config.yaml
register_tokens: 8
loss: "cross_entropy"
lr_schedule: "step"
Rows from expert 2 of block 3, named by matrix and row number. Rows with one number belong to one neuron. Each number is 128 + 24 x the weight over its row's rms, rounded and kept within 0 to 255. All counts start at 0. After the name is the row's rms in percent of the matrix's.
# up: expert up (model.blocks.3.mlp.up, 16x96x192), inputs 96-191
# down: expert down (model.blocks.3.mlp.down, 16x192x96, transposed), outputs 96-191
up.88 096 [147 103 158 106 120 100  97 185 137 138 124 155 136 145 117 163 120 131 180 121 124 119 114 115  80 150 125  56 162 107 114 136 144 147 152 131 116 140  92 125 141 135 181 114 118 107 136 113 112 140 143 132 149 136 128 153 129 124 142 147 132 124  95 151  97 154 133  78 116 115 108 123 122 120 117 142 194 134 132  85 125 142 136 151 111 110 149 110 131 117 123 154 145  97 139  92]
up.89 091 [124 143 155 144 109 132 109 136 145 153 119 122 125 144 127 113 153 159 131 118  99 119 161 131 112 158 101 146 141 141 121 149 132 172 113 105  96 111 130 119 129  84  94 104 141 146  86 162  72 147 103 128 126 136 144 141 121 139 145 144 164 134 144 115 106 103 154 118 174 196 103 136  98 142 125 172 142 143 148 101 115 162 114 127 162 145  89 113 114 139 206 123 127 103 126 128]
up.90 084 [121 160 124 125  62 138 130 139 140 118 121 130 154 130 145  92 156 114 110 145 116 117 160 149 148 125 107 186 184 125 157 148 171 129 139 168 151  96 129 125 101 144  84  88 111 127 126 121 150  86 124 111 123 169 137 103  99 137 112 112 139 106 149 122  80 142 126  84  83 180 133 131 136 128 178 143 122 119 148 132 133 135 143 128  69  94 125 129 139 138 170 133 106 125 159 156]
up.91 100 [140 105 120 141 139 160 146 140  93 121 114  77 139 125 105 135 142 110 118 153 133 173 169 123 135 133 110  88 140  61 163 131 133 124 131 110 111  91 115 135 159 106 136 148 152 127 124  89 124 138 149 143 121  90 132 136 100 193 143 143 144 189 135 110 104 110 141 129 134 177 141 107 185  97  93 139 151 153 154 135 101 129 119 110 131 125 140 166 124 159 145 172  90 177 112 115]
up.92 101 [121 126 148 141 156 141 175 141 123 107 153 118 119 126 132 141 150 126 154 105 122 119 134 135 134 138  91 160 154 109 126 170  84 108 162 107 112 165 137 141 179 121 133 116 121 168 165  99 130 113 111 169 146 102 108 153  67  91 159 151 133 140 124 164 110 140 115 146 142  99 105  75 122  81 133 140 121 126 139 130 123 131 161 120 142 102 104  97 108 157 170 123 200 177 121 109]
up.93 095 [116 159 127 115 151 133 155 134 135 170 124  92 156 152 113 119 120 149 130 129 172 153 101 180 116 115 121 148 134 128 125 147 106 134 151 106  84 114 124 130 168 147 116 101 110 167 120 162 128 131 153 108 148 145 163 113 110 128  84 123 114 139  82 124 142 104 130 163 182 158 129 121 142 142 120 122  91 157 139  86 144 128 120 121 136 130 139 113 130 137 117 111 133 152 157 151]
up.94 093 [144 161 104 139 162 101 152 118 138  69 134 126 125  83 168 130 108 123 124 119 158 131 144 172 114 133  88 146 106 139 146 118 163 147 116 131 131 123 147 114 143 135 134 134 111  96 110 130 126  63 125 151 106 157 137 102 133 118 139 155 120 111 179 139 153 127 115 144  85 143 123 140 136 130 122 124 133 147 107 121  93 112 108 163 109 109 204  97 110 181 158 112 146 130  86 123]
up.95 091 [145  88  88 115  79 147 104 164 122 123 135 139 140 156 109 135 115 150 130 120 105 187 134 114 151 121 147  87 124  93 124 167 122 129 146 119 155 152 136 126  86 123 152 142 128 144 115 164  65 134 152 114 136 122 131 108  90 133 100 169 118 108  95 135 122 135 147 164 127 100 102 135 124 115 149 111 133 159 138 135  80 118 138 105 168 117  98 160 144  97 113 151 139 157  83 170]
down.88 096 [ 94 111 119 146 179 117 143 148 174 120 102 109 160 175 130 119 184 168 204 153 131 130  94  86 141  96 124 157 124 110 118 126 108 144 129 104 115 124 119 156 100  91 177 117 129 118 121 132 161  96 152 148 168 137 136 129 154 159 114 148 117 159 138 135 127 140 147 135 117 133 149 156 137 118 143 134 145 177 132 125 119 146 158 139 139 149 157 155 156 149 107 113 173 183 133 173]
down.89 087 [126 116 147 155 155 182 118 159  74 127 115 121 109 122 117 151 121 125  88 130 122 146  94 124 143 155 154 127 131 140 151 135  94 139 134 146 122 162 120  95 146 148 165 161 138 153 126 124 107  93 164 123 112 125 140 112  89 160 163 126  91  91 125 115 111 122 172 161 126 106 126 110 152 133 149 112 162 103  94 137 172 159 170  97 138 148 165 105 125 128 144 147 130 123 131  84]
down.90 092 [120 173 142 128 101 108 153 115 138 167 118 146 127 168  83 128 151 164 135 122 161 126 153 137 105 128 130  95  95 179 136 122 155 175 106 141  99 125 115 142 141  96 122 131 184 174 138 119  90 114 120 147 160 128 120 130 127 143 123 165 115 110  78 173 115 139 136 132 140 165  90 185 134 139 107 110 150 136  76 125 172 154 165 151 132 158 141 111 115 118 124 132 148 119 121 122]
down.91 097 [126 112 132 120 124 161 141 157 201 115 127 189 107 103 119 148 117 120 114 145 111 126 147 134 110 117 106 141 112 140 113 124 156 125  82 120 117 144 113 142 189 118 169  97 107 117  96 127  67 137 157 111 127  95 120  96 145 123 135 155 149 174 134 114 135 122 137 136 179 179 133 124 127 130 162 116 101 124 155 111 151 127  87 160 141 111 148 145 143 158 151 113 130 150 136 138]
down.92 084 [126 133 174 121 125 179 105 107  97 111  95 131 174 116 114 152 133 133 157 204 142  95 145 125  99 101 100 157 167 105 110 141 109 110 114 102 117 153 102  91 138 135 150 114 132 101 125 145 152 156 140 146 115  99 115 119 104 115 161 156 109 145 100 157 109 127 109 141 104 168 127 128 176 121 118 116 136 146 100 111 137 154 110 123 133 128 128 140  89 168 156 153 124 134 119 109]
down.93 094 [133 154 125  94 127 122 116  83  92 152 129 113 134 157 139 149 119 188 128 112 148 152 124 101 128  98 166  94 118 126 155 127 164 157  91 140 118 156 145 106 131  93 145 106 140 141 113 120 160 124 136 145 150 157 128 102 127 125 138 144 130 134  99 109 179 106  83 142 136 128 134 133 125 120 160 173 136 103 173 141  74 142 107 130 112  99 122 132 102 126 139 122 122 163 123 117]
down.94 096 [ 75 153 166 132 138 139 138 135 133 199  96 135 182 119 126 100 164 147 124 133  83 129 101 139 107 119 149 153 153 154 128 125 126 131 101 122 148 146 109 164 127 127 104 111 126 110 149 139 175 105 166 142 140 131 145 126 110 142 127 105 107 147 122 123 145 118 154 172  96 121 127 132 116 118  96 133  95 151 140  99 100 180 114 115 137 130 159 166 118 165 122 145 152 138 104 160]
down.95 092 [158 152 121 171 129  93 154  93 147 122 137 119 103 135 129  81 149 115 141 122 108 188 148 143 147 115 134 108 152 100 113 166 144 118 118 137 129 147 164  97 155 151  67 164 135 120 107 124 107 149 139 147  78 134  94 129 113 126 147 132 161 177 114 155 165 124 159 116 122 125 139 134 146 133 123 160 136 105 135 119 128 137  93 104  97 140 107 118 150 135 103 140  99 102 131 164]