python train.py --norm_position="res_post" --expert_mlp_ratio=0.5 --slots_per_expert=1 --patch_size=[16, 4] --mixing="mixup" --batch_size=192 --epochs=118.0
Rows from block 2 of a small sound classifier, named by matrix and row number. Rows with one number belong to one neuron. Each number is 500 + 40 x the weight over its row's rms, rounded and kept within 0 to 999. All counts start at 0. Numbers have three digits each. After the name is the row's rms in percent of the matrix's.
After each neuron's rows are labels from the 100 clips, of 14976, where the neuron reaches its highest value: "responds to" is what is common among them. Only what is clearly more common there than usual is listed. The data: read English sentences (LibriTTS-R).
# fc1: MLP up (model.blocks.2.mlp.fc1.weight, 384x192), inputs 0-191
# fc2: MLP down (model.blocks.2.mlp.fc2.weight, 192x384, transposed), outputs 0-191

fc1.344 106:546479565476489531455487454522504567493508484470544507511514543494452410442491502499522445525468526470423480502469569459396408504491421580532543517505473498482509495510562511521496508463498479488492498459528465516527469475542479496482494507563526539510486503534565515494539514589522494491442525575551476553526446471531481505546467438518503479487492426514482478487505632487489538493514456503452444525518462484552498514492557505469592476500580482368485513511506526497572492507474434537485432489478505387497480392566493524459490501540477430538560517518460525479512464477524491544
fc2.344 136:525502532504500535419453525514522486505495506524506484577542557472497461531494477549509482480481479516474464576497439537460465499525461512486508464479562501513515509514476547479556512466471532550495512531519475505422548479470576557558493527505578510485477504483488547500515506564537496525595522434545449482498514501438410520354497484503449497560535485509472516556525456475456498562498502537471553583497515468373479509533479544481522477470530485455545495499474447514508512550522477497484405576495512537519477579559442471506397446537534512504533519474485426501517607449521501564
responds to: voice: female

fc1.279 055:477518503480474479587443469501484462436448523481510542556538466508497545445534491444515461461485495474556503425467548429470497498469455544407500464535462515574518493420522483467594519533455502515557528534541550535547471511476469441479533499552473460568516462444521545474480445480453501537422530480463517518544472488492593496475527519531423504537513518563546554532527473469519474486573477508534421502512515447505513451549611469492512560531535459492481483512496400481463531444598546519521449445527507529471508434508431498461463437506491491493493468481517471434536455495536458507
fc2.279 039:473535526459499476585454421520555515506499495567516484519458473470596543440503519500458492511546505477515637525470534498533533481481500463520552472500449527436476469573514509443547522528430592470495507536517488521568450466455472550509515550466489484550523429524473393484482493532441545499534477461544491504467451499463387482553517481526538515517489483501524530402491483472473508469532486488481475458502472475566552513497426498531496462519596546515473579470511488514464522504487484457493542482497452506498460481506525572531556499423498482464466472580502608470506495568550498516
responds to: voice: female

fc1.316 058:465480583480559508463518521586519561479564588511495409476480505449437457535517500587440528550548499459475457509508499491495481435551450468484408479467511493465474458505501534511532496476571494611458538505496503469473489493568517484489495543409595524521526530508538467494488511481481458442453477497514447496508485461505464490510476490569445410501535498527542478484520472498436523522478438485427443509469562509528433425480504516498540447532477447512468490537521532565474492467507396472492486499477538531494470496588452540517482456514510458564438444462470545559503510523547479449
fc2.316 072:480521547497495506365487491526529477469479494491486487549528548476486466520556453597491466534493496516475455587497474518473457470516410517484475455475521491558534527518445525507526516437468539536491512527556453500453559454499597548555503490486575504511470510464527540488501508537484479527550540453546421528517502526464400488331515492523479534501528503493479474561521419519484478562523479532471526556488488483385482485529494577487523521463572491516553482479464482521527494567505481503475448563538468508502508583528442449502400478503523505496545522477485472497510561488489521540
responds to: voice: male

fc1.140 201:482476496565439486508476467448560525501494465458487582488497478532533536500633432510478532498591475583551537485518492522519542511455493482526395507487466516616529556533477515488536512510515591561569490513485512520465501491476521501489546487458447503468499519401411465459483468508506541499519476478487534509513616560502499602505508463511487540563501546445463499498521483504540489516545520478544503497499508561435473560474465477529453522461468518598458485515451493418497468459463460451486527520498480491505595518446538511598464545464493508504468500481524484468502518489510558501
fc2.140 191:512367496576393535491561519442508522483525444529485600521476499451481473510443498522510498523470524487459483513493509544509506475400505507618496456507540463463594556482473476496493539508461510476607464470508475552466546505440582491506497511522527531488468483435523529472491556505546544525555533466506492488537476568485517547474560508479540581489476478490555432490504490549487500512546533504459512501556515494435519613534495536488512448474540519474482524433500504432515527489349488465490487543473442510489496538499495447431517513482523493513498510537494512526502504491485539573
responds to: voice: female

fc1.105 061:439525510563413447543469449482467476528552457430460598544506467532476516518628488485501506433538463483558548428464484519475555497486534482500478492502472551598518563543464482488521459461527520494535497463497554479516462475464455459426548489451427523511518507485458488464523457454431499558533465493523567469459572508529558512528505500461513549533458495495478467407490545463542493493537484420543495529474422550470441508450504459470505540508472488588542552520541451442528493448496470521512552513570522546507518528499479454598539550481477546473525540506514520532466491486452492478
fc2.105 051:511421532584457496471487502500534506442539478546469537481531507438457470518456482521525516486473521524486477566491500539491470478445444515629470458427556517504559548489513538482538549511432511529541488459522424553439584477446569523516481551561590505461417535434519528471489495525517513465519541423516455502539454549503456581474504468514527598512490444481513474489505530508491523522598536543486523546542525452499502581523525563533526428511519503434502520453466464499495477499418488528440424578473501472513513530540518458508456487513548498557531500507479509480478525447479516552
responds to: voice: female

fc1.207 232:471478476565440474503486485451529511503509488479471570488504472534530538504684428511484546504597484575543540487494478516521516495459514484524424495496468488624524560537475518508561507493520564552582496519472508534490491479477501514481557479459473488510483501357423471466490456493489532485536467469495552519490641554503502580503519497499485550555486550460465495516513469500517511519550523478547505493483495549433475533475472493522470522462458526610472494509459483405504487483477484459499544517512451499484577541463538518583463531473489514496498508493526485487475512494507539488
fc2.207 193:514351526579401523483555526428510529468513451521482605527460486474477484528458496541511506535479530464445495499491498530507482486395480513631501471483543472479593573482467490505508533490461498489606471476500476559474534498462564478493506507511539523482476485441508547465492539509550555510543522463502486491535476584501509548468561513492519570475481475500551435490519496548483486500562511481459500491553516499435498604516500528493513450480543541480491522445500515425512513471346464455488475550473435501495505535504482450451501505487545504519509499540491497524499493487491533554
responds to: voice: female

fc1.200 152:527515550445562518468520475536547561480480490491499473493472531482490419466415538570466469538510533446383540557473537512517436478530462565530473486459491473442492461520500474510493566468481459532430476446511441490474486515519515506545491491527564526459474539582636501512505541592521455453482494499572471563585434445505466478549491467523538447500492418504493454533493543535456527518448491540454448482529490506512460471503527543470516431489528505403512509505510518553559480540487431549478484544449541452480501458575465515443534469479504440555521467510458539523515486480515520511
fc2.200 204:489495539500500477407497518497533496492495497539488493554502562502480464550529501579554512499503506494509476554499473550466493502495450516495519465489564500530498505520450531490516510432485513523508502516546510506421541486475639558601505498487568503522500510494489577498497497519493499544600551465538474479498520503449387499384499476514486510545502509505490505604506423527502488578492520553499553525507504497367491491539483549458513499447572510525551507501467459509488506580513487474476431587533512538483473583518438433531428487540528506494557527498481437515508567480483523577
responds to: voice: male

fc1.132 051:499550509489407414534472529472470538556485462504525490469469474534474473577639459447529507494482492489529566420484549531466566507460538441475474490534537555555508498522463469538553441458520522438540547558533535482526453493534516496440493479435514484506527473414501515482550424466429491503495491543511572536391548486544535491537521475496495579488483510509460567503501511539554469495522456402510525534508470571536525502479497492469546518505523489548528503497506480436510465399510463438554561435556436512525489492498513480562487502507447530492532528451481527483424528521508496469
fc2.132 039:505453501479475541498539538480516456527459493482467548513500591490556441458424510554537508483472567505461504577491459566440416478515503512590483539432494532508551562468465540448485545475398551458506483535461477518428511478385479506566509558526518498480464491430539560427471478527562476517521518517466449527526535531539447530515499424553492494517479442532478510561490482521469528541566496590538537528494502508490433535475526552520515500445571496482513495489474463483526540587457443489454506568454527504521514527561526497477462428479495482491491538523512495506535561508469540589
responds to: voice: female

fc1.264 098:481552541478535497537494541513480546563578589503496461526544470497388497515484508512457553502484419492524546490544553525561510445555516482417430458534448545496437519502446500489497471506539500501475540502470520467481511497543505445449481546429552473549543418496464423611507491472475503421457522484503506474453478501555508474499481497503430488488526518470533572481535454516504484483506465519457472539525529510454540440581526484467486497507490450561522565581527520507436509487546480494535523468547516570555470500496512459527516543564522510515417501527480544488479439523455423385
fc2.264 100:487517532484505491381510504525539537480502484474496479476499542484452429570578491590551494508531533435451488563506472495470443531499405542478491479440527488544520505536427521529537534449475517518483505494517413497444542439528593538516540520511599501512486517561558580487524494577520480509508508465616437560532521517456426497424510451545483519502496454491503464587511471512444489524520482546447498538530513479414468487513496565493483476456534487479571500516451534532535464535501423523499450567518513474486486557556443475511482442523549445517531471500462470529501545503501507491
responds to: voice: male

fc1.47 130:544511533457541509466518467554575539494504514465533477488514543521471463467446520550480439494540516471432462512486455476451429466545468564504480445464458491487478460481514541516547557473497459605425489485513468498485481495534514488520507536529537486494485526539589537513523514549533488454456490541609408553563467467522499501510472441589488464511561464481512515515504563457458504498463463514481418560539525458510432475491521512483557465511504443385451485495499506548542457537537449565492468507446515444525496435626466497439494418532527429530529484504473474491524547469535494509
fc2.47 173:490517550497495480402496489508549503497506491524507504562509543496473452554531471583517498493516494486484475564490460530464462507514439515483506454467548495551507503522437518499558520424481523546492501496543479497439539440456609547574513502492583522529487521489494575485504487562518483524574526462554463509503535491439399521364489446522461506550520491497486494592536458502475503566500492541471528544496494488374486497521493553492518513458554487483556509513468458494521483576515466490492421583511503516494495597545441469528421449545546486522542505499476431506505586472504508530
responds to: voice: male